Weights of a small contrastive audio-text model: encoder norm layernorm.
Rows from block 3 of the text encoder, named by matrix and row number. Rows with one number belong to one attention dimension. Each number is 128 + 24 x the weight over its row's rms, rounded and kept within 0 to 255. All counts start at 0. Numbers have three digits each. After the name is the row's rms in percent of the matrix's.
# v: attention query, key and value (stacked) (text_encoder.blocks.3.attn.qkv.weight, 576x192, the v third), inputs 128-191
# proj: attention output (text_encoder.blocks.3.attn.proj.weight, 192x192, transposed), outputs 128-191
v.72 095:144129187092129162134123103177147128159113186136124098125151123117111159151145130157120125070106125136123115085138119120151126108135089106153163112107116148153120141115123070161135095123148105
v.73 109:113162153148101134145104138117138128081129137130114093126147155149128117113116151122139172143098121083104150145110153130114139177091153166152108106136108129122104130107114108109134145087151133
v.74 106:118122134121118104110142118124176114159133171127081114138145116160138157120166108152137146111142114156125145095147134144128141064160099129116167118091104065090151180148116137116133115097104079
v.75 097:135122136142116160157127114114123160130132160167067113157120137154130120132136123161153100111109151091129099155165135125115106139139093103154120137128135121166136098168061155157090117134164157
v.76 098:140157166103149115126107089137123126147086170119096101136108155124185114167122127109100092138101122140135125148119132103175090117148130140123081108168126162116125123117129115146097153075170111
v.77 093:084162123124144107080109149112154111125105135145106138189134099119124146149154099115154125129171149126169138093137130164121088095122140158134100162172179139090149146147161070127173127137138130
v.78 095:181135162118127117169072085139153173109129104145152114152138133156172133136133093115124158147130121108114104131093139125124137122077180141116135117105167101146114118156140142080132119101078145
v.79 110:110145123130150129108125147101075111136107127108147165147104160157116145148142095150082179122124101116141142119119129123140133141124103137143112171131145131141120134127138166072120179146098114
v.80 109:178134128175141138195158144147163099139112122120153121132140123113136123155163110129137113100167106146094133128106163061098130097088165148110139116084142133112108118136122098117141124115139119
v.81 099:119144126112136084120122120151132095138163150118161078080124149105137107147137141093146112138146116147118117143103151130097098125138127125137168092123127116091147122127139107142156084129156177
v.82 100:146143127101136113090098117139141127135111109104144119095182142126163100149141131099120076077146166125102147132151125122114110133132104115089114108130088160089122150074148121105071157144146140
v.83 101:096106112119108194131111122129144130125163161138139189133149169119113112176147120098130140193090109122152117101129117099146145103148108077129112134126142083119124103095117109146115107111106155
v.84 092:146147151165150182135127135160099109105170131111078137098141134118111150115105145136114153108127131147112148080102178156073164094189106121122171143099149145126137099115098116124152135138121103
v.85 088:132148157142117156213092153133144073129121130104140121092137123101135081071116093104138130172117132085135121127151149158099134129145096056073141142128118098145109124114150139112107140085112135
v.86 102:129111138101116107152067082075166109144098115077129150109106131110113127149103118146156145137099100148116123126130094141137113107141136147131099099157106145125103139133116114099061095099115105
v.87 108:103132130141088117082148131128147144159150156170087145146135153124105153154130118138121113146150121108104146085141161150150149155111149106105129117166121116108142103152136110109188091158140147
v.88 097:121148123116132132088149059113157103124134099127137146122150126170099127094115167135113161181125115100126141115116100138126135161115121161132130154148064130135114153109130154095122133143115104
v.89 108:102132127124148139139132155090087135164066117120167106094125129165134152155115137127165117144072108106110157101161093131114072144137126076132115107103103152134131143119141120136106122102117064
v.90 090:162169153139110151102121142126167126117136120139131092097150134108130103121158191145124105158086132094119130115103113113127131137129106131170142133126091131122110087119144152136109106166126117
v.91 103:134124115139140088103125168143111163141094138075144176118179118131121144159097131106113147120105107155121133068157110089129118150121133107126102136106130130100124114092088119132103139175130072
v.92 096:107136096124132102089118115095136093129162195156106144122121111155134126146166182105134124100116117125170185168118129113189112082110139149110155149117100145122129096118111130137128140142145132
v.93 096:102126108088103118127137136115122090147126099115110151124129105150140103096145143144116115112170147135082133064142127175129111157116080146166119165127108141129111122096175114117162149124148114
v.94 097:096119114167103129125123140123088084085134130087124122118122111107139127127105149124153090101153122105146117210117158098119172129101141146075125083110147121130142151094178171115121153111105100
v.95 100:078094098119145166163111138132092116151184122146187148131135158123161139148160089101101172119132150158184135072136146061124134098155149131137130145128138089130115122153166120123132090145154123
v.96 102:164125137131149105104146124135114098112081144144119078133176101112131129128128101096095098124124125114142147153123117108174089161145156135145142122145140173071148107130162138100130119122158156
v.97 094:149140094086146104113122122166173105177088187115079166101124155123126122124121132143119118136122116098093090103097113130140138113157129129111148143132146104147113103139099155063125139152127139
v.98 105:134108134118155145110132164131127112113115133123115121144113106135137137138114113106101123119113127143104112151158101143170145112095131105108128110123166097132099172128185113120134103099089124
v.99 103:122141124110157115128136087099142122104126130142071098118123123098121092131129100114116125112128122153183199103133084109113170115116129122126147114126147070133161135120128119157149176173140132
v.100 104:125122138170111144108105133045136139102114112101128122132133154119165147102106140087104133117095153163144168129128130125142129182138128140138134122163075188115144122105106146140117137112116121
v.101 087:104127141111128160136123107099123132104116132112135134146159124124126096118105114166117151157117138134121169134156106107137091092143117168126115106147156124093164185162109136113118113133112114
v.102 103:148127098113099101123120160148140158126138104078093139129147114067179113133109128152124114132141145120122083134117163140120124151143111103176109086115160168133159132131153167137131141159137108
v.103 105:126147123119166152090143148129150133126139101090109132141121114103109100156154118148148147128082140125164131190123186121118142147120161180131098128151095099120112142154094138135108121113137131
v.104 107:168093123141124131127153143112108143098117108135179131126109109080124148147118157100157103099132116104123105134133139137150138141137115143162082123194144111152137106141131135097158100091124155
v.105 098:059081159107158147129162137132135124103140101101126061113129099118095094164144154121119120078159145073157136137122145177109106113143113127051124118118176124114131147114115138136136155140097146
v.106 096:136134087123146114127175121126149112110136121157139147148060107116138105132162123152150118114114144101116098171163115110100154111134156141127148122121155133154080114134172169084114136129128122
v.107 116:146160141112128138135115128120109154120109096107085159140132141138124139110116139113093127087164151106157133132163125123145118148132134162126088099106133163100117146166166131147105160111067125
v.108 107:143153113173128140148089135147126125141134148147128107120097139119148118142127099127159129136122150141146130160098169107108144095128130129121122103135158092090102093124122132133167080147129146
v.109 100:141174146094132070111153130117134134145108122071119142192103153110126120167131104136141146138124128105106090148128118179136089115149145139134131156146110139140117118151145169172145143109116145
v.110 109:128146134096170147092111176157125103130101075123125113117131118118173108138149136118112109101130155141122146150122154141123116134073124141110139122111151128114130147137144070102194127167049157
v.111 107:145136130140148100144129167129138149142091153121122158174132106087166099148084087158104167099131150115122124145124136145135119163137157117127110153146147141080131125140118116151107133096097121
v.112 101:167156100130100122091126113134138138076147125114117109157145103126133137120152104138119154154107118121132142098115133090088167107147089180126101103174136124132131156133176134108131080111116121
v.113 095:088115092118112107104154148077134132132110123152125102104164097116140114114148137114148133113156140149099105132143078169150149134129134153137155124131116142111134112143133098096160109163109149
v.114 098:135134154134180138154101085098117127173112106172118131138134123148113137089121115171120098148131158167135152132145093118109114128125126125124107152112151147141173124150121129121106167113135129
v.115 098:119167137095104151108112096135191123098149082145164164097146164105117124096135139093138143132109131108175158129107125123114088131143103153116149143142148101148116077107114153096150103164145126
v.116 093:089156144125174132139126133153097179165121157095145114131136100127134135168107134120088113096129125086113134092111096094120106113098092172091174124124154123063116143095140135142126146144092127
v.117 110:086124116158111178108168121109145131109141134096153108091119093101120124124145133090096149085137139167116111166146137129077126153089140092160136139095136109121101128200167085154095168100128130
v.118 104:158111068156116095088129122119110115125126121109145156121192145096099146129096153162177148154174155113127103070154127142114137131137139128098175155160138156104150081131154127136196126157155149
v.119 099:109131137128103182167143154136064119169139116087131129105143153094116127100133134125137139125188117144134091089151115147121171145141124174131120116118140141146129116106129094165110148137170149
v.120 101:132102108110126078120080142106151153064094149120187116141119091132116103187110142115145150136146104134087113152121123118101143122107111177094175092113140105167068114134190103168138144125134121
v.121 095:124088112126153152114134126117071170156114125129183128127133116146214132154127136166129135157130148101103154115137120103109134146098135118129161145125119162115113116115116135141113165156131185
v.122 096:101150140133105118103123091107179128109173110091089134083141128100126063109131161107120161158075141113082078141108128177096126091124139134123124154151141101128074097114173152137066114136091066
v.123 105:115119118170157153136149111113102117111122125133118120105127145124138089119149113081102087149124179120128129153135092119152127141101126106125103147146127086109138124168155079110132112140146122
v.124 101:107117148152111108124116150137126110126111094120130125140143103117128120136090105145096119130187160137148111140140162132096114118137126169109078102109152143150189137114144125105126132110102061
v.125 093:101209110125157091102158108126117110145118111124089121108109120130095111126159117163142165138101084101114113148145145154114130101129124147157120104150144158116154107112124105088160147131133166
v.126 093:125097141100085184138125178120152112138091145136151179092137166121109158096148128134164128141129089141168122162114129111188113152123084140127137154097099130147104103115083139135119178129124148
v.127 101:135125091112120097137134097149106151106119116098107126111142190085134132073164144135102130175113122153118113161120157113117146103130180098133136112151147162134132102112087142145110156113143110
v.128 090:178157118175171120117099128124164168130153128110129109147077164097118152132094103161125092100131131154147096127118107104158150143145140127087117150174152109119087154102161114164136110125129129
v.129 087:108086163131114092164149137133137139157148153113149130085126137115118169108113097128139100118143087106102121105142108160138098179151144135171152135158136084101108124111120122136108121121132080
v.130 104:128159118144100168149117106175153133164115116182178166150116115130159150158166159130115132114140127169155133130129168083095138136115133132124128097175140155157164145132124153144163095120137161
v.131 108:142124129115109156103161090072108150126140064122171085163119100113160116145146119143169103131167174141151131135111135156066159162134110138138137153158125124147079147139163171117099125115161126
v.132 091:126124149126165121101140137134149117120149141139105123110143124134135147153134106136103170096152168107132131101137159127123111092117092130152095144119157145089144124126181110128124133136128120
v.133 099:144136135113113166137146131119115125139148116143119100141140154120131113137136107128079194141143102099117179143137152084107130127122159120136126109088123148163131171120080164113133097122109131
v.134 092:112127141128093166179170115103112146123129119147117154146099105138145099111145079139113139168177148092129122134096145143127158126111142113153141120115124129139092092098155129185113163146146128
v.135 098:160167118129129139104147130136128115127117167159177144093159112153140148123136121105091150075164110159088163101118144158175169068115107146080118100159142165105108136131166099081160162137165133
v.136 087:121136131114095131146161129094126129089122137128124135119127078125126140147150148150100149113091119149112142100126148088090082134136152109128109081123162099132135083122145107112078137134089125
v.137 087:102134172124104124136130106122103088139098120112138138140134148143101169126149160077113107113128117147110133118133143136108102155120121141091152120103170148102159120082153156112157112169153151
v.138 093:108135134148129169112114117112187111114113112119126125113162130153166110148152115139158122111118118102084092125115108146104154120126168142137188180141172116101140133126160150133119141123163162
v.139 099:102143110139107117128117120158164117105077141152084121149160092142107091122124129130136121139191141110071160139153134134112146111139153189137126074117161171147136132120134174130147133094164119
v.140 105:151145080128131122140126102136127067124167137128125141103136101140132167124125149173114121125134108114146102086109136077148127104136091118119149141109126143107154151135122140154128124102169156
v.141 087:144112104159120136098126143111123140139140186102122138119133149180138144169103104106128121115104140118113118096126163150111133113099165129128123107150163104110130114164121120107108135138126122
v.142 092:178139133112134113140083153106087131161160104122158135135140092152113116123085141143140148213071109159141110121130132135117070135109158099144165130133118127121128141133110110181091137152127102
v.143 095:131138124142135157088105108116089126100079150083139158130129170152130124153101135108109114185130092180159135103097120140167078132135133114167139140099116150136098136102128110099154124146113120
v.144 099:160114123181113149139164117097060116129137144126161113116130102116142146122121096132126135112171110126112150169146116174126075126092107093134108071124124167165163147098153138101158162124139135
v.145 091:179115104117097140166117144061137145149117114097135088181175157106088116138142109115101095108124139107176125139120144069119055130089136134132108117150123079126125127138100174165155119101122142
v.146 095:135104108134081118163145136162136121141126120159131174102146116114128156149114118117119145104126091119105169142109115119147129119129144119133135140134111077171146114125099081133151124103149111
v.147 091:135105187114129092142082130096076152157148113137172121127108168101142186112143163101139114115101100124149115122116135178121127134151122080125129138159158121125082131112093093122097136114152112
v.148 100:121157120140107109112154179119115115127172064118103138127109125108165087136101093123112120140107145100125132132127112070186154151126108123126119147118140178117124116141113130142132091080126153
v.149 093:140068076100135106091135129168156149115122129127159190133143119110119109134125091122169102144172157133118135149124118116134160143118122132114148132085111138129146120171166107078143138134124101
v.150 090:140148111103125142145129109096122121139127101139149124162158120152108131072153138138118142127131121122149171125127159113066142088136147102122088112172146108098103176126144173159094156124130186
v.151 086:153139102117147133101139089140114127105159114152124119172076136106140130138161143143081153130143126144204156108156121112102107115134093122119105135078169138139120084145164127110104094150140129
v.152 093:122104117124120117127124133126096151135117093149124147137153105086125144144152103145140137112135111165120146156125106110094122121118118129164085127152139136097126176140095149110178120122125149
v.153 083:112088147120098082129130142150103113056164102049124142093144117143152148085111135062104126110131140113135102113152129137115113162146120145117123097135150142112111134145110156143152193136143113
v.154 101:126090131101168131122144157116121139180123153131121152178154092174143119143148130109107119135109137123133117115164117143127122086097140135145134144182083104101158142148133122083130092149116154
v.155 109:148130140112158152106125107114135162119129118103152093140147114161144148111125119136135169117140105154123066151086123136113104148128157150152102120151182112104097130148103149136106082132147110
v.156 089:120129081089153141118138098159121153143114100111118097144119122145133160131122086144131149211141133156125114118130172153157179085127138162118137149123122150146114093152137077107147077135117127
v.157 098:108121125141136136121106142137136163147080133089102128150124135139186152157095147114096112112108146138122093115086111132141108137142142133138144099131146120108094139127104131132083095142145087
v.158 095:123129129155079110119140137124110108128150146134095163132147159157144124107096127113124123139142133123120079134093176126110151131104160136100104139098119123130072102136104128126123099091103142
v.159 093:127133143097111143157096125124127081120104117117159133139122155120120096122127122156135124163151114142130102116140095118098116112096123122102115143142161162117121080140136133141124124154137129
v.160 101:135137128177118166115104123125157135133150128138159100122112138156153124113133108119151091135103109131106121121139191141178119134140155090140144105121124128112079133108103090124095131103153135
v.161 100:138122154121118179182133103164070110125140131134149118104137153144148145098154095116132113153126129164100124154150139180164156135119104111127112098132158132111137126106096155155107139173168123
v.162 106:105131159155131115146145121088160113085137168126120142131134096127128159153174126108131117115144132141112181127106091166162102093099119137148154117133111122128074098095101115124144155107121119
v.163 103:128119118114165137145113129184104148108128125136122110113104105132119132118147107112139106163121147107104165089111112115141138097122119129132124143081121116111140137097118078082137136124102132
v.164 090:101154115122138138109130150126152119095169138118045129112148083140144121157146127154125116132130132127166125108132084137130083127101152124128113127124099109141167164155082099097133142140146139
v.165 102:138146130160108036134146115141146139127145128127107102105147083117115084087120157138090134111131125148132159083125135132119128087167092153117093107130133081146116128098108118133119105133128101
v.166 103:080116155135154102130118128131124139119117119092138133122184137149130116121121118170153100103160111123091129129121141113091166088151096126103156108092112138124091092130127117138117129129175071
v.167 101:126124158112157146107136151066091144168141104110190094097112094094187084155114122118110110148093139148111160120130118124127119110118137123086163119138153119114130151148145103106135101094162137
v.168 094:112075165118154134178100153055123092139094133132136149145111164140126148090162132122164157109123180132124155151135133156125142148139139089127110106148123153166172096134129086111121100150106175
v.169 115:119142080099087141133106104145132122163093131158149102153100128156168159103123149183126144090125124110078131151091119126130110109107124109109108174149115095169076143102116143150152116144137130
proj.72 092:143139110079180096149156116111137126134113111084091112143116061091113113171127097079087121128130119095143146156131154142112146125116102183090125159162108142135155112105105150123137120141103128
proj.73 109:104120121107168104089144142121134099114085120150132159155105099065113141131163111130139130106115148162117103115143112124141147103149111107138129124125099101153107148079156146103131148141096105
proj.74 108:138139149128087173155134106105152171127142118138116105103195142105113124141086122124156080125129125082124111105124133146121113151125094135107103166146135098153118120178101114113112133157137148
proj.75 095:131147119159158080122135107117131081121134121106112141146142130128139129143110115119146109157138102133097099140110143161104118102142191119125097133111111129102150192134167136146131141144109098
proj.76 094:103157135126107121132129137105131108119129064125152105127123086116090152152118112119169101084165120152114128161136155162136147117119156135128132118072138133168156105103106133106138105128128080
proj.77 091:103121134149140126122140139108123117113166117157175115133073129117099137141068134112109171150112138139119137128107170092132107134106157141126161123096126161161099099159107141160119140120102111
proj.78 086:120106069108122112126140133103107084146066139094099109091135145115061093119134146125180106095147109133139114120117118147124122142122091137145139174127086121116146117107153098111119126108094114
proj.79 100:147132125094073119123118108154141134115119134129130113105130108124163161096143135116182107161151161168106159174117116115122136186130098083103156096162139155101116093134146121183155132149156192
proj.80 115:143119149088149116139122102159130193132139126117118128184108123087148127119128124134152138161103132147119164140129138111118157157155098115174105144137135131138139120118139141065172128137122134
proj.81 098:113109157155106110158124185103117155119102140146078142175095112154134168143089160134116111107141111114161128121133130145114143103140142116142095095129139121132126105114101109157132135123138116
proj.82 100:109129157157127100169131109099120133190160122145121134132105099131143178103099088101126126084115082130136131113134170138135129131135151128112095157127128118167126164186150107144146091098170107
proj.83 096:117154137135089125136168132133101134126119109109127182135126084119103138113099118115129101129105169126110123115114146171101085095098108154113111152138178135138078151148171143083077165154131071
proj.84 095:136144097113114128191115159151121107162131157113114116129113146159140136199086076125116138145111116124143136135128100098141164121125137132115098092133123101130128137144116161166120166180101158
proj.85 093:116137156132106115128158134146121134110137048138110142175185161083111168171163119130159120113128143145089122131109139115129118089141159110139101110137172063145097144151123110131139149099124113
proj.86 095:126116104173119119117185145092095114132129111136109124119132088140160154121157134138184138157129117097136112144095159126114102145163082106108115181111173162170107108127178123101163178118147125
proj.87 107:138172116128134188160141112093131135130087092129142124122156169103118144092149150133115079122086124134145104137112110132110090123131130096131127137119174147145112138156080122163101121113098100
proj.88 094:160113134097151149120120147104085162149093123149159136120124136148139126115152115091137108125136131159078123128163145130128117083172139113149157114159166116137120139110153113127109118132137115
proj.89 108:163128158111132092131120120147173101135156130145140127215116077112155142098102108091111111107165190177121097162094157155140169133132111120084143133141079112085125132141104148104140119145145147
proj.90 090:142113136136133147167157129101099093086101111166121140136108124158072169113143139122152150120148130161127093149148153112097128104105110113154113103144138146170127142115141126115086107123128151
proj.91 111:123126141123128138125143109135163106144111139159114116119092088165112119079115094177119104111164138095136134177090156157114117125116126148093113112115108107085144119179133088127170158094117177
proj.92 097:098125154149159138141136137121140152122105091113153142151081124110104155118098095085113150161177097126119123134149155160152101171153138095143106095074135106130116122144128148170105119086171135
proj.93 100:118138222108179109098153113079129153156142122113110110150126149141132147134127079112138135157081090140142145132167118106120130135139112124088115102126115152137103094117112108152131108153101180
proj.94 105:133118122130136169166158153182096157121107124160080133148124164096146125121130119120145129139118082136085169062126102147108103161114135094152133091134102120107113053158111130130172137147148154
proj.95 100:152151126126144093089098125120147164142121157097141136107125148108079112138145135120113135133164159136128116140116122122146104159113043125154123101127141109122141123113105144126095172144112113
proj.96 104:120125154154110141121099123151086128131141157123099153158102130109081139149119158131111125087118131149159150160113142136134142145130091158166107121128118117162115112112146121153140118084136185
proj.97 087:131148138158130144166146106138106169141143116122170126130088114160120144145147117141157137117135148118119114140124147112126115151099099121163141102104124124123138143139133108147167143103091129
proj.98 102:090126115124126117124142119197126154144094106140114164144130111119133129111120157162126152158143149093104115096132177109080080135137130156115132090128178104190083090117098160141142138168154136
proj.99 106:094178159168073170067106152136119104095118103129114089120152145134148101147131109062086131113152129120106154160096109139117101093081147164094159105150158109161154138164121113139142111116165118
proj.100 103:132124111104136089125132112149094093151125123128133148091136090147108121109144113121140162124165157152128117130157110121150100108137155120126137101113097133147105136136101111096124157118077136
proj.101 096:183148137149130144109148129159087131147110122106108122136127123117091107123088166088111108131100131105106146117095110119123118118146105123120115115140146149164127102158138132143147156102133177
proj.102 103:127147137146082161145155140146106066162150097134141096159128073159127109132125129140101094107095085156130169159136122125100130092097140131096112140115109127113137147170115101127149145108124150
proj.103 104:122156129117089134146171160119153079115138111130075123131105104167142125099140131078144146137126120132153132098166087141132132100036153126138131133137143168113092164117104096157150113071157145
proj.104 105:112115151096155121091118091127137147118137151166109141116152131115118149110135116131139103091082166148132154164099124125110167119089184124137112118116107116141146150094087136106110159130134111
proj.105 098:129175120139124155123187161141142134115082102124142179134147140150138110183142110132110134082139137158139108092104147094116121162103174150153130115132115069121138139114114169146162097080147112
proj.106 098:124148144125140163104089111139129129183143110122146166128145115081149121116130139166120169179103130163116104081124121110127129118086088119220144129114117144155168110115158125121151123124139140
proj.107 107:146076090108100129124137123146135090156097132142140096114142097140108110112150099126127131141123085142157107143113140127115097155114114104109120133124115088097090088153131121164119143092142132
proj.108 097:146098126126121131136093125161145119102124122119124135155187157086107146104113131093126124118112113134138150100115120143135175129092106139150151161123125122105154111157133089131135150100114080
proj.109 096:122124133108137130153099128129132115153151120160148117139123088149103159126122145155103113147120096169109132145149132123141172142098141153161105130167126134081149131140114117130131135095145101
proj.110 109:140129136099121169113145116143128130131116102110081122140152139124100115101099121089115170136164155125133111136107131094112158146146159137087118134167156094175130131137105142150160106119120141
proj.111 107:126148128130159108102163152141123099118134127095131150180110143114129140121148150162172118162149118101106159116128143127146141145130136124132096127086087142114120128093134151147142152102138135
proj.112 097:128131117149117167157114088129133101125105163143099155133134142112110129141076148108201090146104161125138137107161105121135108083138129118141132191134111145165170077180131138128118138130130135
proj.113 095:117140156135128096127074103127116151134123134116149113138136126098097165090135126145130137143109107115145155059089147135143128124151118125130116117158156109159120147106135107161122152157118166
proj.114 098:111134116119124100122154149142165147120155129100104085168146167092105123131114153127126133169136163130110097125131137092181129106169162154117182108125085146148123127098122125137134090139132150
proj.115 097:156152134154110093124133118126096130162177160108148125133079142117135100146136134121106083150136114138154134119164169152102204139118134121113177090139121132126166167120146139128104108121114110
proj.116 091:116138172146110149087094116146149129157179093130132139119090123083076137152142100122114182120142169163135107138104137123147146103100105147128116077143157134170075134134146156114151104119080104
proj.117 104:108121114115106062161156121170128104109053137145109164148143113121185130076144131145146134153134113142147129140132118134106128160120113141172116145133091109116130081095135128123163115148176128
proj.118 106:126182164123092125117123120121155119148157129150124112092129137140126160144088092114112150146106106137123119166105111089110153127137180091119149082142156132114130137186120109162098127091094152
proj.119 095:146137110150142072128141120113155131162157106089152134096132109149141134189164154129121139114096144107092133124105105151134098118172100124125155125168154126135108092117138156087135170115075080
proj.120 102:146149127165147161143148140136182121121113125108104126180090115124130144098099125135139128152094110108138143134157151125114086164134123126170119125132118117111146135161109080114128080145158167
proj.121 096:172181164113119168164122103144174121153109150103126157094137142086083117123094182134135096184136115140141124079094113182153134113146164125145119105135078088120116146098101130159171106102119097
proj.122 098:111109082138122145135137146140102115132127124161163150155076135162098170139158107156126117131100080075166145127149150121129106133104100153175136123126112119114121137120121114162135140143100157
proj.123 099:128159172126112134092169139131153149153125167123095152155126144117145129135182118127119111103113135106129137155113132136073114146155157173110125104097122127131142114109096127136101119092150144
proj.124 100:150092100107163112128144138131093117150142152148107102141098142156127117124146159144125186127134092147126100112156109091132099168142142118149139133177108067153087123147082143143143142158110165
proj.125 101:116079142149104149135059146103142107116126138139145127160128139127119120095131147136133158109135149137102113130098124134127119106141160111138103121129164162141151160112131139145100124155111130
proj.126 095:079138135154122139179135084154131132106163102071139144077143116130129131132114078111097110124140161133145154087101134109138128116106126136120164106129131120105201134118125163144124083131121105
proj.127 095:119109100107112124162170158124100127104107121105148141118112126137101083103142128121124097096142116151120161118132083161096084116159110086125165111132121098130139112156132109100108123091122150
proj.128 089:118095135142100123150128056148121094125138117094122124113158101119102103102130146129145120119132111169151129121107137117142135168181149084144158140111119131139136094122123110098144096119093112
proj.129 097:140124095137106161106114106137130123101127116114078117106160130151168141163100132116137094154082114142159117167160148090182111094101117132125111155143147150138092168102117122114174144097105080
proj.130 100:153123171152115111125160096133124120111117161168092108107114118136123149113085149169139096139118121101129130137120119114093147114169118136125138115111134130112139092115140098119088171106128135
proj.131 103:110115122103102163124130151160133118131082120118115153132150178135132113219118113104105123131115132111136131176138141101107119115171124158136058141120124113134103159135143113121086123157112139
proj.132 101:089111123126103125163145127160087107099089120105157099132124123091162110137137155103179106125149135155103160166101110146116123130124142125193164097101099127149113173166134109122147099122157183
proj.133 104:124147146091148123129129091112112140176154158105138118129110094087110142105114125116115157113108180127120085117123134141137098128130104171063151134158113123136142089161150157177122138150092131
proj.134 104:151116093113140153091121133118105139156129117101127132065149156086140151137103139124124148103147106145112170173122128137135125159114091163101119202132110116124124109163133138097138087114113177
proj.135 097:121111143146125116131118156132112123117100171137106143137130128128134143129117166131135079154089092139141129087129127116090130170152106159142114123132093126135124138117151120105122134112130143
proj.136 094:107143140129135163129131120097104134132136174106128134131116087153121099121128112098106071115127111110111097155160107119168132132109094107098148109127149173132091098120114115112117110114164137
proj.137 093:156166126128147122102114132124131145127125169150123110121148096084187125143104086148143126128127129158130129103133159137094115175118149135095136145131068127149115114112146115136109141134152083
proj.138 096:077106122126111124110145118143124158128075105157129134100167099109131126159120138095121129142152126143119111140067123142158116131116132142142088103147102110120136165131074166100110091123134164
proj.139 103:163145113092173073107160122102125183133137107135173174150102153106144145123179169144142128134142150115123130115123110121096122155106138130127119154122135151163142153140069098090113153133120109
proj.140 110:106097111099099157128127125170135166100132149130115154113106112120107143112099102126154173137152108143127162132145141139125132103168153115145121057114149109160122130106166137126157121103133135
proj.141 093:140181132132135100113123105099127155130097095114145132117135125111130091139144166127137123150121130132166157144142104136130108134072159121076136115127101145137149159095144193097119133139177131
proj.142 089:119122124133135157148159106127147116144126133102111080138146147160092115104106164109173136070131152097164082091133129098142164110173147106122136105112175175122134090112162120121110134165145155
proj.143 102:123115102100129154124167160129148141123150117124124083140179152118101125162134137115130094105101104115108102127143108092087141125138099129170171146132115150117154160120141141131122173117148144
proj.144 101:131113071119176145146149124152138097116115123148085102135122078074141111142138164107140137134121129090119127073119164106146131144125096131152130158166115115151101124161144106114119139116136088
proj.145 097:072091154107134138148138147173155130140179163102103120102108149134171120140145118127129159128196138161110159127141113166140140078145125127128139147103140152133132107111087110074134139130109146
proj.146 100:158109154135104142119161133142163147114141158128095153118105118154141136108094159150124127152105111137115099136120142144100137142118096115147178129125165173135103107135103126158146117067115176
proj.147 096:144127157112123162105117151145140096140064107135097125104122144139121116130136122078127148167151160134127104073171127144163102112103114128096172169129183104096128106108145158160114126145143153
proj.148 102:075095156141111140162129152137133102164108113142156113150156119135103114132136138121142150130140139140102149151139082174104090121100137124133091117108112123131080137085102086110096109121133135
proj.149 101:125140141140164146113113128119088086097111136128109104134105144103137140103141129127086156113137114083111177178153123157122128094178131118102083156145119130153108154114112100119134122190154128
proj.150 095:090160097066119110151143122112100109115108102102119150128147113132154115116071095153117125144131143124098106123149120108120136091149097132152097118098097103180122147110132113076106108137119160
proj.151 095:140135143152123157160146091114139078089109190109149148110150152094119089113144086111137132110110179100121126121104183109077092113099130097174141130107094085104121101146170148129166111092135175
proj.152 100:133174142163122164155124132117122094143146132166142130084126129142113124160108135116148087092144132138143104140104167139122144106140137127123138093150136144135145129112133103141090104142097106
proj.153 090:124162131137138132086107106128125160151144102151130121128097172060165119121133138128136145167130122103143130135090148111105156173118169163109127151098087127177078129091126083126181102116130134
proj.154 105:113143124155167139155134139153132121115112189140101160122148167148135144145130136149177126155146134151122134133115149161130114105128176155111108086143140115094144082102169125139126133143151116
proj.155 110:108095161196145119131135125107097147133196105138110142146130141135115148143152112102100099139122140111151142118120137102159107067167109160110143154113136120155144146125069112101119133152133145
proj.156 095:101128133115125090184083175101134129132126091130122110151110164115098131092151112117104115126097101142122145140114186122129122137123138158124125124128151141136128087100138151159147148113120135
proj.157 100:154084126141135150152116119099107167141158139174138120104137138127141131165142122126157134160163130105107165126116140124122132123131121117112139143146088116100158168141104145109111119104132123
proj.158 095:106109119123121109096112040097146155164115124138110104097158106115113160156154132107163108115102118129071186130116103135107152104111101128125135150107140115136132131134100127123094124133170116
proj.159 098:132106149130133120154146153109122113100094132116107148171128118097153152128135120089129115095144128132147155131125141099115134074116144159160137120072154132162140148137136112139132101136113153
proj.160 098:139130150145098102149161159143106152114162081145092149129133161140123150159118141141145130194157124096175161116122085094125172097122126157158126134164157115156157119146130095129126122137140173
proj.161 102:091117125110121091118128154082098110163096122107125170166147132118100156152131177126123163111095133128160100087100190095125085128157112148113144128140116155181125142073147172145130137124117106
proj.162 116:103126126131098125119144139131127162129132140168147113101116147127105151122080097157124161149138116155147105134134121062130154151163123114116147176169135161143137098154092114097131107110152130
proj.163 105:144163140139144146120123131140112121136125146159169112082148118127134106112137149144083187146113121133123125101138129136096111142142171148155128129146106139117106078131142144141083127121147108
proj.164 094:118147095128129165089131142126116149105153153108164110181136175111101105138132122103136140131144099153123087130119170110107113189134125169104160089112090133138077104106149148112147125079158136
proj.165 103:116139151106142109104106145166129123151123101127169150131133174133149095102191088097121134162134122113127146093124125134141133139142123133114174075153160158119141122102166075151155080086124116
proj.166 107:144102147137109110107136102167135139132108172135130105152134110116117159148175134151101160143133112096126099131111126111157113135120128127136072152131121092107103146094134127126162125106098145
proj.167 102:110156115130100146103149156150137108107161149145138109142112130167109101170144129100112101127144143100172137123126108143115160128141195150143116108085121102139128179124136083170131136117155117
proj.168 098:138123133166092088103128122168097149150093113061131122117094126132116154146090095107088102118110116099139078129105132123153126123120090158113118139171142143094140135153106163166145146122149101
proj.169 118:172126130118145132113130111078114137115153087117119152149119122179136117118151164072154134144114115146150116123161123121121154147150136148145131147137111121103131146141099110110129122156053150